config = dict(
    train_examples=22605,
    horizontal_flip=True,
    vocab_size=1482,
    encoder_patch_size=[2, 2],
    encoder_widths=[64, 128, 256],
    encoder_kernel_size=7,
    decoder_layers=10,
    decoder_parallel_block=False,
    optimizer='adamw',
    lr=0.0019,
    final_lr_fraction=0.1,
)
Rows from block 4 of the image encoder of a small image captioner, named by matrix and row number. Rows with one number belong to one neuron. Each number is 200 + 20 x the weight over its row's rms, rounded and kept within 0 to 999. All counts start at 0.
Before each neuron's rows are labels from the 100 images, of 14976, where the neuron reaches its highest value: "patch colour" is the nearest of a few named colours to the mean colour under the peak. Only what is clearly more common there than usual is listed. The data: photos of plants and fungi (iNaturalist). In brackets: how many of the 100.
# fc1: MLP up (encoder.blocks.4.mlp.fc1.weight, 512x128), inputs 0-127
# fc2: MLP down (encoder.blocks.4.mlp.fc2.weight, 128x512, transposed), outputs 0-127

patch colour: pink (30)
fc1.382,177,190,234,198,211,199,174,218,192,200,227,208,202,186,194,189,183,204,189,242,226,198,178,164,194,223,185,238,217,216,198,211,225,224,187,213,170,209,222,272,175,200,197,224,197,217,199,208,204,210,202,181,173,204,165,187,208,196,182,190,200,220,198,195,213,197,199,163,190,203,206,203,223,201,210,228,191,204,214,224,171,220,208,236,187,203,216,175,202,194,187,212,175,206,199,235,173,192,201,225,214,180,205,213,234,216,218,186,205,151,210,235,209,181,191,241,188,241,153,197,232,202,183,175,200,183,204,191
fc2.382,164,173,214,204,198,198,206,205,203,185,187,195,214,248,171,203,224,183,241,220,174,196,193,201,213,218,193,177,177,167,199,201,194,170,209,203,196,195,206,200,181,232,185,211,180,203,176,191,235,181,228,201,211,194,193,199,182,201,240,199,221,194,164,220,219,159,243,185,201,190,191,225,189,203,223,204,235,179,199,212,193,228,212,178,223,225,203,163,199,205,198,220,193,161,241,233,183,228,199,215,186,214,204,229,219,217,198,182,202,185,200,155,217,216,218,187,190,215,203,178,206,210,180,208,256,212,185,198

patch colour: pink (26)
fc1.330,183,219,198,213,201,229,214,190,207,239,202,235,239,218,174,194,236,179,173,209,194,184,219,209,200,185,198,190,168,199,150,187,212,163,214,207,223,211,187,207,179,191,227,167,180,219,187,168,210,176,218,184,190,209,222,207,190,240,168,218,190,171,183,173,174,213,219,192,209,214,192,185,196,219,178,184,172,213,181,184,210,176,217,148,196,201,168,214,186,237,200,180,191,219,211,201,209,230,205,165,218,191,186,191,206,187,177,190,210,216,211,197,176,171,210,194,196,201,231,167,201,204,210,178,237,181,184,218
fc2.330,217,196,178,153,183,186,182,183,196,213,191,173,208,211,218,195,232,194,205,188,211,211,203,213,215,175,184,204,225,193,212,213,191,192,177,244,201,180,184,209,216,203,174,210,224,172,233,215,208,223,218,195,166,190,236,184,226,179,184,203,212,188,221,230,176,200,192,206,179,216,220,224,192,188,190,144,215,198,191,243,213,174,217,181,166,239,187,196,198,260,190,187,188,201,161,190,238,202,221,217,217,200,220,187,186,194,166,195,208,236,180,206,187,180,185,200,219,197,214,211,177,214,203,172,194,189,190,218

patch colour: white (35); cyan (28)
fc1.366,168,202,188,166,215,215,208,183,222,207,199,155,182,187,191,193,199,202,220,214,203,204,190,226,206,248,190,207,189,195,189,188,199,182,188,228,174,210,191,247,174,196,188,223,221,199,176,166,210,202,210,223,188,202,186,189,238,206,162,196,214,208,191,194,159,212,221,195,192,182,187,216,239,182,204,205,174,214,222,217,159,190,189,185,230,213,221,174,215,177,186,199,198,191,218,192,225,168,207,185,226,212,174,230,238,206,230,185,176,160,199,187,169,186,185,195,210,195,210,238,205,201,197,226,199,229,222,239
fc2.366,207,213,165,172,181,199,195,184,158,198,183,194,203,184,219,185,187,205,190,206,221,219,218,189,215,203,187,222,227,204,218,210,187,194,157,241,197,210,192,213,222,192,162,197,215,175,220,215,182,228,197,178,166,190,214,185,216,199,186,189,217,176,231,211,206,193,197,212,177,197,223,198,195,190,189,151,213,207,209,213,202,182,209,153,190,234,178,218,227,259,185,195,216,184,181,200,238,179,209,234,246,181,207,195,185,178,172,218,190,236,193,211,190,189,177,187,208,201,218,219,197,199,226,170,190,171,194,226

patch colour: pink (32)
fc1.314,151,198,229,203,197,230,205,188,198,185,204,191,225,217,182,184,206,216,209,228,201,236,197,218,183,206,181,241,213,195,228,187,230,197,189,193,208,228,232,247,183,184,198,196,200,200,227,159,174,207,224,211,202,220,231,192,220,178,187,198,211,183,189,233,190,215,217,183,180,238,185,173,217,187,212,201,184,214,210,238,210,205,193,189,212,161,194,215,197,175,183,178,170,204,196,205,194,190,214,219,226,215,153,217,197,171,200,151,177,190,205,212,204,156,232,201,180,201,201,219,189,215,169,199,199,222,216,186
fc2.314,202,191,206,220,152,160,198,172,196,198,206,205,195,195,203,180,219,189,188,194,212,215,229,193,176,196,224,175,238,224,210,232,179,205,206,186,239,175,161,203,179,192,195,198,189,206,187,230,169,203,185,197,206,164,229,166,208,178,212,196,215,171,216,187,207,170,210,193,217,193,221,186,241,222,177,197,223,167,189,184,244,191,162,185,210,214,178,222,216,206,173,175,188,173,200,185,173,193,185,234,197,210,226,170,213,185,206,223,187,229,198,186,209,206,209,224,203,212,206,211,200,243,187,212,212,219,241,193

patch colour: white (37)
fc1.383,211,174,217,178,194,178,216,179,223,181,202,204,211,185,168,214,193,228,188,218,236,174,205,178,201,222,192,225,170,182,217,220,188,185,189,183,194,200,162,232,209,180,180,209,169,195,227,202,222,240,205,197,183,182,210,204,187,216,210,240,197,175,207,187,199,211,215,188,207,185,201,195,244,207,198,183,176,203,185,199,188,161,240,191,205,192,171,247,195,168,220,184,182,202,197,196,151,213,190,180,204,166,214,194,167,207,181,182,219,185,208,190,245,171,240,189,163,182,187,187,213,205,212,189,225,193,193,210
fc2.383,172,227,230,193,205,211,207,211,203,174,218,199,194,210,217,196,196,211,186,219,176,197,197,202,211,247,191,191,208,214,163,201,194,174,217,195,178,219,205,200,203,212,207,165,165,207,165,207,216,175,216,178,213,200,181,245,181,240,211,182,164,201,192,218,221,156,218,186,180,193,139,210,185,220,216,233,194,206,228,198,195,249,202,163,186,213,193,211,201,160,209,202,208,182,256,228,188,204,196,220,200,185,201,229,215,213,188,187,184,153,218,202,227,196,202,203,193,196,177,192,194,199,185,200,212,206,205,195

patch colour: white (29); pink (25)
fc1.143,171,204,210,191,173,222,215,206,215,221,216,203,215,217,183,189,196,185,181,217,186,195,201,213,175,220,199,225,220,205,154,220,195,207,214,232,185,227,222,234,180,191,209,201,200,228,185,193,220,221,211,210,215,223,193,170,177,217,173,216,182,203,161,211,180,236,214,190,177,204,211,192,249,178,188,197,191,173,232,176,160,195,167,189,218,225,190,200,196,182,208,218,174,195,204,209,191,180,195,188,231,246,192,241,222,213,215,189,184,169,216,208,192,205,203,180,235,204,217,249,166,182,183,224,210,208,213,216
fc2.143,204,199,194,190,169,168,163,167,180,199,197,196,214,198,222,192,224,191,213,208,220,214,219,201,190,192,203,208,222,209,200,212,185,199,189,196,230,186,168,219,212,195,196,205,225,191,224,229,182,205,203,179,180,164,235,158,215,188,175,189,207,152,205,227,197,197,207,224,205,209,218,219,226,230,213,164,202,189,221,200,253,191,184,167,202,231,170,192,197,222,174,173,201,207,184,172,215,212,201,223,224,211,220,164,192,176,188,180,198,254,181,203,196,210,190,207,205,196,233,169,195,235,220,176,192,190,234,190

patch colour: pink (33); white (25)
fc1.505,188,218,246,170,194,194,198,183,253,187,202,199,222,199,160,223,177,207,193,229,166,173,193,192,214,178,214,227,185,221,202,187,205,243,226,226,214,206,191,254,171,175,197,214,187,234,217,186,184,191,180,204,181,188,169,218,230,204,188,236,174,152,201,219,188,203,193,205,209,210,179,202,208,207,203,203,202,190,225,203,180,209,221,202,194,202,194,217,186,203,209,188,166,190,198,184,147,157,183,188,253,207,197,215,204,204,193,189,192,192,206,185,228,191,216,228,205,220,204,202,205,197,171,201,205,222,195,216
fc2.505,182,191,187,171,230,221,214,225,218,202,192,199,202,208,197,208,175,198,218,183,187,184,179,213,245,248,165,203,211,188,200,169,225,188,186,237,159,229,239,188,216,218,179,178,213,171,207,175,213,204,206,192,179,222,180,232,201,213,195,195,202,209,210,212,208,178,195,202,160,207,201,207,154,185,219,192,205,224,203,212,176,217,234,171,182,207,209,179,205,229,213,220,211,197,228,230,227,191,219,207,224,166,181,236,191,208,163,175,214,189,197,210,188,173,200,184,190,205,194,191,191,171,212,178,214,183,169,228

patch colour: pink (37)
fc1.84,193,187,193,184,192,200,230,174,209,195,160,214,202,167,204,221,227,188,222,182,185,206,228,229,205,207,203,217,182,177,197,202,234,186,252,192,212,193,209,206,201,188,222,217,197,187,208,172,209,176,212,205,181,244,209,214,223,207,185,245,215,180,170,188,169,212,219,205,225,216,200,200,201,194,201,188,187,238,224,201,229,206,172,203,186,211,193,155,156,234,202,203,214,190,220,188,230,178,168,174,219,208,185,216,220,208,185,208,165,189,176,207,210,192,189,169,176,172,234,229,212,196,167,211,219,206,182,224
fc2.84,200,209,204,203,215,221,204,224,228,174,240,226,211,200,210,197,217,220,238,195,186,184,189,182,215,192,166,185,203,188,161,196,214,172,211,191,168,229,204,182,194,207,198,209,167,194,189,188,221,181,230,200,204,211,165,239,166,199,221,209,174,173,189,214,166,203,188,193,181,179,151,232,170,244,210,205,215,211,222,190,179,233,202,174,209,205,206,222,199,178,203,210,203,181,228,221,200,204,218,187,198,192,188,236,201,214,190,198,165,146,220,178,209,228,218,202,182,200,170,219,200,189,190,216,219,197,216,224

patch colour: pink (25)
fc1.223,189,170,216,176,218,176,181,173,241,163,220,212,192,217,208,206,186,204,222,191,254,180,217,170,224,256,206,190,196,189,225,217,181,217,217,193,192,189,180,208,193,154,194,194,218,181,165,208,242,207,195,205,203,197,195,169,193,227,193,196,208,173,182,207,228,194,199,188,190,165,208,188,231,204,187,192,216,188,210,185,203,179,219,190,208,202,182,237,211,182,238,194,198,173,214,209,195,219,231,145,210,195,198,213,203,224,207,178,185,176,210,216,198,168,200,195,189,177,208,199,223,214,243,212,201,216,193,227
fc2.223,167,226,212,160,181,207,215,197,210,158,215,213,207,218,238,184,203,200,189,178,178,208,208,206,208,227,182,190,223,216,179,221,179,176,214,228,198,205,193,181,192,239,189,153,175,180,178,221,204,194,233,175,191,174,183,226,191,217,217,208,195,199,210,235,231,182,206,176,177,190,165,217,182,208,203,205,224,192,205,221,198,245,204,158,189,231,170,201,206,197,179,191,206,189,224,214,200,215,219,246,203,186,231,206,216,179,169,173,203,184,211,210,216,165,226,198,205,207,172,210,176,207,199,183,225,205,180,205

patch colour: pink (34)
fc1.220,215,152,204,171,202,171,193,167,243,195,207,226,188,195,191,234,180,217,204,223,246,176,238,183,198,234,194,208,188,176,225,198,205,204,226,210,199,198,173,225,208,181,201,234,221,179,201,176,202,212,208,216,208,200,206,194,204,204,171,237,194,182,213,219,228,192,195,192,200,203,198,179,219,192,197,188,200,184,216,208,209,184,221,182,214,209,180,222,228,184,219,188,212,174,199,217,169,200,201,141,226,201,184,223,217,223,223,218,178,166,178,201,212,158,231,207,181,196,212,207,236,201,213,221,208,205,228,233
fc2.220,175,225,231,181,175,199,186,184,186,171,216,177,203,205,247,180,226,213,173,204,198,230,215,236,194,224,214,205,224,213,157,212,178,177,218,207,206,196,192,202,215,230,212,174,198,214,179,229,200,185,210,170,184,169,201,214,188,240,195,171,186,198,200,226,229,183,212,202,189,207,178,222,178,233,207,204,190,199,229,205,216,249,194,163,191,241,174,185,214,177,177,173,210,196,224,199,188,203,196,251,225,199,234,180,208,181,196,165,198,191,213,222,202,186,192,215,202,190,202,200,190,223,213,180,201,198,203,176

patch colour: white (37)
fc1.326,165,229,198,175,194,206,206,178,227,206,209,169,214,162,209,206,188,194,204,209,179,178,199,202,187,216,194,205,208,241,182,192,214,225,189,219,208,200,221,248,180,166,196,217,201,189,173,222,210,209,188,214,238,207,204,183,236,203,190,217,195,201,187,225,174,255,212,173,174,191,174,220,227,193,205,219,182,210,225,172,218,186,171,202,224,212,179,205,190,191,215,210,179,167,235,155,212,192,202,213,216,230,202,224,199,204,206,197,201,185,230,187,231,218,202,163,223,179,192,224,189,175,185,244,211,191,209,219
fc2.326,217,221,171,170,191,200,189,199,170,201,206,200,202,187,214,189,192,214,181,213,217,216,203,197,209,206,197,234,233,212,199,208,193,182,164,227,192,208,199,232,239,184,180,195,227,189,236,206,160,206,195,179,152,204,225,187,208,213,171,192,196,183,247,216,178,204,180,225,167,196,201,192,199,211,192,186,200,208,226,213,210,188,206,163,171,216,186,225,215,231,188,206,207,202,187,199,228,164,199,226,244,173,208,191,179,179,181,221,177,237,194,221,191,200,171,181,196,199,202,222,204,182,239,177,178,164,216,237

patch colour: pink (29); white (28)
fc1.197,191,172,201,181,196,193,212,196,250,182,184,211,214,231,195,204,187,216,186,214,227,191,203,191,186,208,197,233,169,161,208,219,186,233,237,207,236,193,215,235,183,197,206,219,210,199,209,178,192,205,229,202,219,217,193,190,209,211,155,214,164,189,183,234,185,200,235,191,205,214,201,186,214,173,218,169,153,188,220,210,214,196,224,202,191,189,174,255,181,183,212,171,162,178,198,215,177,178,201,186,243,198,194,176,234,201,216,210,190,174,204,207,180,180,190,202,197,186,219,195,197,221,176,185,227,212,185,193
fc2.197,154,205,223,189,172,178,202,183,173,183,183,212,199,216,196,191,220,181,170,199,194,198,215,200,186,201,221,176,213,224,206,212,172,203,221,213,230,169,196,169,174,229,186,175,171,213,157,213,183,209,190,190,212,179,221,170,205,197,240,214,206,198,189,218,252,154,239,167,205,199,204,201,233,184,197,190,217,176,184,198,228,207,178,179,222,218,175,195,184,200,187,191,177,183,230,200,180,203,191,242,186,202,209,182,233,205,171,203,199,210,207,185,217,171,228,197,211,188,215,205,181,223,174,184,222,228,214,209

patch colour: white (25)
fc1.406,170,222,204,192,200,238,197,248,204,253,196,230,206,212,213,219,205,216,198,190,218,232,213,199,202,230,184,211,194,190,245,216,229,211,191,192,186,216,205,216,200,205,186,173,236,191,182,198,229,212,204,196,235,195,182,188,170,175,165,217,201,175,217,195,190,244,234,180,196,200,196,213,227,209,203,176,203,221,186,198,194,155,225,192,204,209,202,210,205,192,198,197,181,150,254,219,184,205,197,197,211,231,170,206,221,188,212,185,215,149,213,192,203,186,185,235,188,205,198,216,205,223,191,228,200,210,206,197
fc2.406,181,221,235,198,221,207,220,209,212,160,185,231,200,187,200,205,186,227,205,183,178,180,182,193,222,228,208,176,209,185,155,183,210,192,214,186,186,196,216,186,184,208,221,193,170,211,181,190,222,180,204,192,203,229,184,195,150,235,212,180,192,236,196,200,245,206,195,191,188,213,166,230,215,216,216,248,190,185,198,166,204,241,220,213,191,219,217,209,176,187,216,232,203,211,227,216,194,178,211,213,185,200,183,206,217,211,205,237,163,216,203,215,191,181,204,203,155,201,175,214,185,184,190,234,219,212,168,192

patch colour: pink (33)
fc1.479,164,196,186,202,210,156,214,213,215,188,230,208,203,192,244,212,157,211,229,203,219,197,215,197,201,248,195,175,195,208,221,200,203,210,165,192,230,168,221,231,198,152,192,221,218,196,184,227,206,204,188,187,210,195,163,199,190,213,198,232,230,230,203,191,217,227,212,181,203,182,182,235,223,216,216,186,212,218,208,219,212,174,211,198,171,199,209,195,206,195,199,201,218,183,231,212,198,204,235,216,181,179,213,171,221,225,215,173,190,171,207,225,237,197,204,216,170,172,202,223,227,223,209,210,218,165,210,203
fc2.479,170,219,205,173,221,214,230,231,226,166,200,215,193,224,193,219,203,197,213,189,176,174,188,196,239,227,166,155,197,195,183,187,211,167,214,205,177,218,223,179,183,215,189,195,153,195,170,186,214,170,225,198,204,217,191,228,185,190,230,217,193,207,201,220,199,170,210,168,170,194,162,218,194,218,216,214,219,196,204,215,179,233,210,176,200,219,202,197,189,203,207,222,196,183,235,237,197,206,209,210,195,181,182,238,224,218,173,203,173,177,205,187,213,190,235,179,195,208,183,197,189,182,181,197,233,216,190,238

patch colour: pink (35); white (32)
fc1.316,175,191,207,204,224,187,193,195,180,184,220,195,203,193,204,217,192,198,200,216,208,207,204,202,198,229,190,191,185,226,197,223,195,204,177,208,209,187,201,246,255,178,222,172,209,209,167,206,210,200,187,225,169,179,172,157,198,212,194,252,217,198,203,217,210,224,199,175,188,184,186,238,215,197,216,218,179,203,213,183,188,173,186,168,192,218,211,235,199,226,214,200,217,178,236,206,234,207,195,205,187,201,215,228,182,199,223,186,222,157,180,210,233,195,235,213,212,178,176,199,223,213,236,197,233,181,248,206
fc2.316,159,198,200,168,197,217,222,199,165,182,192,245,244,212,207,187,175,204,163,179,198,187,212,184,204,211,191,191,219,201,200,215,173,196,197,234,179,212,196,170,202,224,180,185,200,175,195,224,211,215,207,174,192,202,189,212,163,216,193,200,224,219,184,231,254,177,221,178,158,171,177,191,203,207,210,204,216,164,199,185,187,229,221,192,228,219,173,203,202,195,171,205,197,184,232,205,207,179,232,236,226,189,224,226,229,175,175,217,164,185,212,194,181,198,219,205,174,221,206,217,197,200,209,195,215,202,189,196

patch colour: white (40); cyan (27)
fc1.255,181,210,224,168,220,206,207,214,219,215,197,159,217,181,192,217,183,207,195,217,212,177,221,197,181,235,160,215,218,222,168,185,182,188,213,256,180,207,187,234,198,198,229,205,231,230,163,167,211,194,191,188,214,194,204,163,214,223,175,220,196,182,174,182,174,205,205,175,168,197,207,227,219,191,197,238,197,214,207,165,193,190,185,193,221,227,191,218,198,200,228,200,191,184,227,221,236,225,215,197,208,212,194,217,214,195,219,165,222,157,203,177,201,217,194,181,207,173,190,200,218,198,208,232,220,194,174,200
fc2.255,203,226,201,174,188,165,172,186,177,187,231,176,200,190,240,207,225,216,184,196,210,207,195,225,198,204,222,212,214,229,196,203,204,189,188,213,223,189,182,220,222,211,211,170,226,186,206,204,167,196,226,198,167,179,250,167,203,213,175,192,177,201,213,228,193,199,188,229,196,225,209,208,211,220,220,172,190,215,242,212,222,217,204,172,167,240,184,206,196,205,198,186,191,217,189,196,230,212,212,221,234,199,210,175,179,199,182,187,179,257,168,212,182,188,180,195,226,184,224,194,184,214,219,180,167,172,218,190

patch colour: pink (25)
fc1.76,203,189,248,237,196,184,190,206,185,204,200,223,220,205,220,195,177,204,164,221,244,214,190,203,193,218,184,190,228,220,206,213,199,174,190,186,164,241,197,233,208,201,226,226,188,203,200,218,223,223,189,220,191,184,191,184,185,188,172,182,170,194,203,183,203,215,208,156,167,228,214,204,225,210,209,196,211,244,222,222,153,211,216,222,160,204,216,201,215,216,185,226,212,187,210,223,203,215,172,217,186,207,205,233,213,211,223,184,233,160,208,225,200,185,163,205,182,210,186,192,210,197,185,196,235,191,193,205
fc2.76,182,191,202,197,175,204,187,174,178,197,199,197,221,211,218,170,198,196,201,229,221,235,236,205,180,224,193,210,216,210,185,230,174,193,187,208,217,220,184,222,209,213,192,179,208,205,185,218,215,191,203,163,193,176,196,216,195,225,184,169,204,184,178,203,237,168,229,212,209,164,197,196,185,224,203,216,213,204,236,188,208,246,195,163,202,231,166,181,226,186,173,176,240,179,228,201,200,204,187,241,233,198,236,191,195,172,201,167,206,200,228,181,207,210,188,216,191,232,217,175,230,225,232,190,199,194,206,181

patch colour: pink (38)
fc1.395,208,190,219,197,196,252,180,195,218,219,215,181,250,210,170,200,203,210,173,225,195,226,186,217,187,215,152,237,187,187,200,199,230,208,202,202,166,230,217,235,180,199,190,208,200,226,205,171,194,193,187,165,222,208,226,173,203,195,192,190,223,194,208,210,210,206,201,186,182,232,177,203,242,215,197,198,198,192,216,219,184,192,187,194,213,192,194,228,172,186,176,194,157,199,203,213,190,214,191,196,244,212,152,212,203,160,219,159,219,177,213,190,184,167,201,185,223,221,210,176,177,200,204,195,202,227,198,181
fc2.395,178,225,228,195,170,161,187,175,202,166,217,216,199,200,227,186,233,205,182,177,191,203,212,195,184,211,215,176,245,220,169,208,195,195,221,189,231,166,169,197,186,216,212,176,192,186,175,219,189,168,220,188,208,168,220,180,172,208,213,192,194,183,180,219,227,181,204,197,214,208,184,219,226,245,208,208,200,177,216,185,231,237,171,171,199,240,180,221,205,181,179,177,196,200,215,191,187,211,205,245,194,224,230,178,226,187,198,191,170,227,188,191,203,190,220,227,201,195,207,195,187,232,192,208,205,217,226,189

patch colour: pink (25)
fc1.472,159,197,224,189,179,227,223,199,207,168,210,203,229,203,182,201,231,171,191,215,191,200,208,194,182,234,192,230,227,170,175,192,177,201,189,241,195,217,231,241,179,170,206,185,226,217,188,181,213,217,200,188,226,236,195,174,183,209,179,208,209,220,166,207,175,213,212,182,149,220,213,196,246,179,198,219,196,188,234,188,180,192,152,199,225,216,178,193,197,174,201,212,181,188,205,217,203,181,203,185,225,229,182,226,208,203,208,171,185,174,213,190,189,183,220,182,233,203,211,207,184,180,202,189,198,212,210,210
fc2.472,212,190,202,207,165,165,163,163,196,196,184,205,204,196,207,194,233,201,204,202,218,217,216,183,174,185,219,200,226,203,207,210,183,206,194,184,238,177,163,212,209,185,208,207,209,200,210,226,195,204,202,190,199,153,242,155,190,181,192,192,200,165,194,210,208,205,197,227,221,209,208,210,242,236,193,174,207,183,209,186,251,187,172,182,209,228,187,206,206,209,174,167,190,204,191,171,189,201,200,223,208,234,225,161,194,184,216,198,178,258,184,191,191,211,195,226,197,189,222,191,204,237,198,209,195,200,242,183

patch colour: white (29)
fc1.127,202,217,232,168,215,219,198,228,193,190,184,178,190,184,211,214,226,198,199,214,211,196,222,209,191,220,187,182,200,222,197,206,178,175,233,235,180,222,216,207,193,204,216,213,205,232,183,212,229,212,165,202,195,219,210,177,255,210,185,202,183,224,165,188,195,208,194,177,172,179,214,263,230,186,174,188,237,189,216,185,173,198,200,197,238,218,179,209,191,199,240,213,216,177,204,182,199,175,169,200,212,235,222,222,218,208,218,201,194,166,203,177,179,188,184,188,203,178,191,151,221,209,190,194,219,212,198,208
fc2.127,223,206,197,196,195,175,167,186,184,233,198,150,189,199,216,211,233,201,168,230,216,207,192,222,169,194,237,220,178,215,199,193,192,190,190,202,216,187,196,238,242,202,212,202,237,219,221,213,180,201,182,194,176,199,235,207,245,214,167,193,187,198,197,206,168,214,201,225,185,209,210,185,191,201,194,197,173,227,210,219,237,193,201,201,177,169,186,181,181,198,206,195,187,216,195,180,220,193,180,164,220,198,203,178,159,192,201,191,234,234,177,218,197,208,169,210,222,180,224,169,200,207,217,165,177,175,210,177

patch colour: white (32); pink (29)
fc1.107,171,181,214,168,184,232,201,178,217,189,216,191,215,216,199,198,227,182,193,217,204,220,180,211,184,231,171,237,228,194,231,194,212,209,178,223,192,218,237,255,182,175,192,211,201,216,195,186,204,208,194,196,210,220,192,182,198,203,185,204,222,199,193,195,175,217,207,164,183,225,163,205,247,177,182,235,186,203,241,217,198,210,171,174,214,195,186,196,181,170,184,187,182,188,206,198,227,194,182,196,226,219,184,238,208,179,209,166,179,180,205,191,200,157,190,188,227,208,181,200,191,189,197,246,203,226,183,213
fc2.107,206,204,203,207,171,165,186,180,170,215,198,168,198,187,212,194,231,188,183,227,231,226,228,205,192,206,209,213,227,222,193,213,183,193,186,181,225,202,184,237,219,199,193,197,219,225,198,211,176,188,186,178,191,177,235,177,200,209,180,168,210,161,220,212,182,166,216,227,190,198,208,196,213,239,186,199,201,195,231,175,224,198,185,166,195,235,186,205,222,201,179,178,214,186,205,192,201,182,173,224,228,191,223,175,192,184,198,197,189,257,189,194,197,223,178,209,173,214,239,184,224,223,217,183,190,189,252,197

patch colour: pink (25)
fc1.506,200,215,227,217,204,202,233,211,221,192,196,179,213,228,164,202,212,221,170,244,192,189,188,206,182,188,157,231,199,226,168,201,188,203,253,211,166,214,200,266,181,192,193,208,213,232,215,220,186,208,197,188,213,207,222,167,181,184,200,209,190,214,215,206,213,199,212,220,197,221,226,179,215,180,211,199,197,187,217,242,172,185,203,209,222,187,187,210,176,179,215,214,174,181,195,193,186,174,195,197,247,216,220,217,217,203,245,207,177,166,200,201,191,181,222,209,194,192,201,201,182,182,189,178,176,222,196,223
fc2.506,162,208,204,208,170,195,214,180,227,164,178,230,214,209,193,180,198,197,237,173,199,203,206,164,196,208,193,179,231,206,204,217,172,227,217,198,209,190,176,165,170,201,184,156,168,189,167,214,211,195,208,204,231,181,178,196,181,171,232,205,207,177,184,197,223,176,210,172,213,185,205,202,230,191,188,210,229,161,197,189,220,212,180,175,217,230,189,203,206,213,190,186,198,176,221,194,174,229,216,246,185,199,222,196,234,184,174,198,180,204,215,177,211,187,234,204,199,206,195,194,193,230,178,220,241,224,187,194

patch colour: pink (30)
fc1.134,175,174,194,205,191,209,200,183,214,184,201,200,196,171,211,216,210,199,196,184,230,196,227,226,177,234,203,210,179,233,243,189,195,200,181,198,208,217,204,207,224,185,210,234,172,176,218,154,170,210,223,229,209,232,244,189,215,200,190,236,210,164,237,215,196,224,228,175,212,218,174,191,213,199,151,182,193,199,196,206,217,183,220,198,183,199,202,208,198,183,233,183,206,191,241,186,231,198,214,193,212,212,181,223,186,194,190,146,181,205,201,196,196,190,213,165,177,199,219,216,226,231,202,198,233,199,184,193
fc2.134,191,201,217,217,179,191,210,179,227,203,190,195,192,217,206,183,208,175,196,223,205,229,229,197,175,210,203,207,215,241,184,231,163,194,220,177,218,220,171,223,200,199,207,166,189,237,177,224,174,178,188,174,209,169,198,216,201,215,204,183,208,171,208,202,207,172,216,195,201,172,176,179,183,229,181,245,221,188,227,182,213,238,181,168,221,199,169,192,217,181,175,177,213,172,231,203,180,197,162,221,207,181,226,195,207,183,209,182,217,197,222,183,237,222,200,214,184,221,191,172,236,223,206,184,212,205,223,187

patch colour: white (32)
fc1.35,188,248,211,169,212,249,218,212,229,223,187,144,202,196,194,211,206,212,196,180,191,199,201,215,197,219,196,229,205,191,193,174,204,191,201,205,200,182,188,238,187,195,176,205,194,229,217,165,194,196,217,188,209,189,197,190,205,225,147,188,215,177,187,208,202,243,230,194,200,175,198,195,236,203,216,217,189,196,201,202,172,202,222,168,201,200,193,218,187,183,197,185,165,171,230,203,171,180,219,191,225,188,187,227,240,199,215,201,194,171,210,168,189,226,165,195,212,187,228,222,174,218,181,214,226,226,196,226
fc2.35,195,212,189,172,182,176,173,172,162,182,185,213,224,178,207,194,199,227,189,193,228,209,213,181,206,182,203,205,232,185,213,200,198,205,171,215,224,181,184,200,211,190,188,206,232,159,216,208,205,224,221,197,177,182,227,156,177,201,186,197,222,188,196,211,218,185,196,217,198,209,224,225,215,212,214,141,196,190,204,205,225,199,201,181,186,259,187,213,211,235,190,185,202,191,186,177,217,194,224,246,230,216,211,168,194,183,195,208,167,243,180,221,155,185,186,204,202,189,234,207,181,207,215,207,180,182,200,202

patch colour: white (31)
fc1.111,172,216,226,166,193,222,209,182,206,201,210,192,213,213,195,184,225,184,202,221,206,184,195,208,180,229,195,201,244,195,165,195,189,187,209,220,187,230,211,231,189,170,213,215,230,213,174,187,230,215,215,200,210,235,209,178,185,220,183,204,211,219,162,199,205,234,223,176,174,207,219,202,245,183,185,230,193,186,226,197,161,188,164,170,215,198,206,181,188,190,210,207,191,190,219,174,200,170,203,192,231,216,187,250,217,184,188,201,185,174,209,180,185,222,173,175,226,211,204,227,159,191,178,225,204,216,218,213
fc2.111,222,200,176,194,170,178,172,174,172,214,194,186,200,188,216,195,213,203,206,223,234,221,213,202,191,182,208,235,226,216,215,211,196,201,171,201,221,204,173,233,224,179,194,210,233,198,230,212,173,215,204,189,167,181,232,167,211,181,166,189,206,173,222,210,184,206,195,230,195,208,234,202,218,218,199,162,200,203,211,200,226,180,198,181,189,223,188,198,215,241,189,180,204,205,169,176,216,185,190,213,230,202,213,167,173,191,202,199,199,263,179,209,184,221,170,194,208,197,239,185,210,215,222,180,176,178,227,193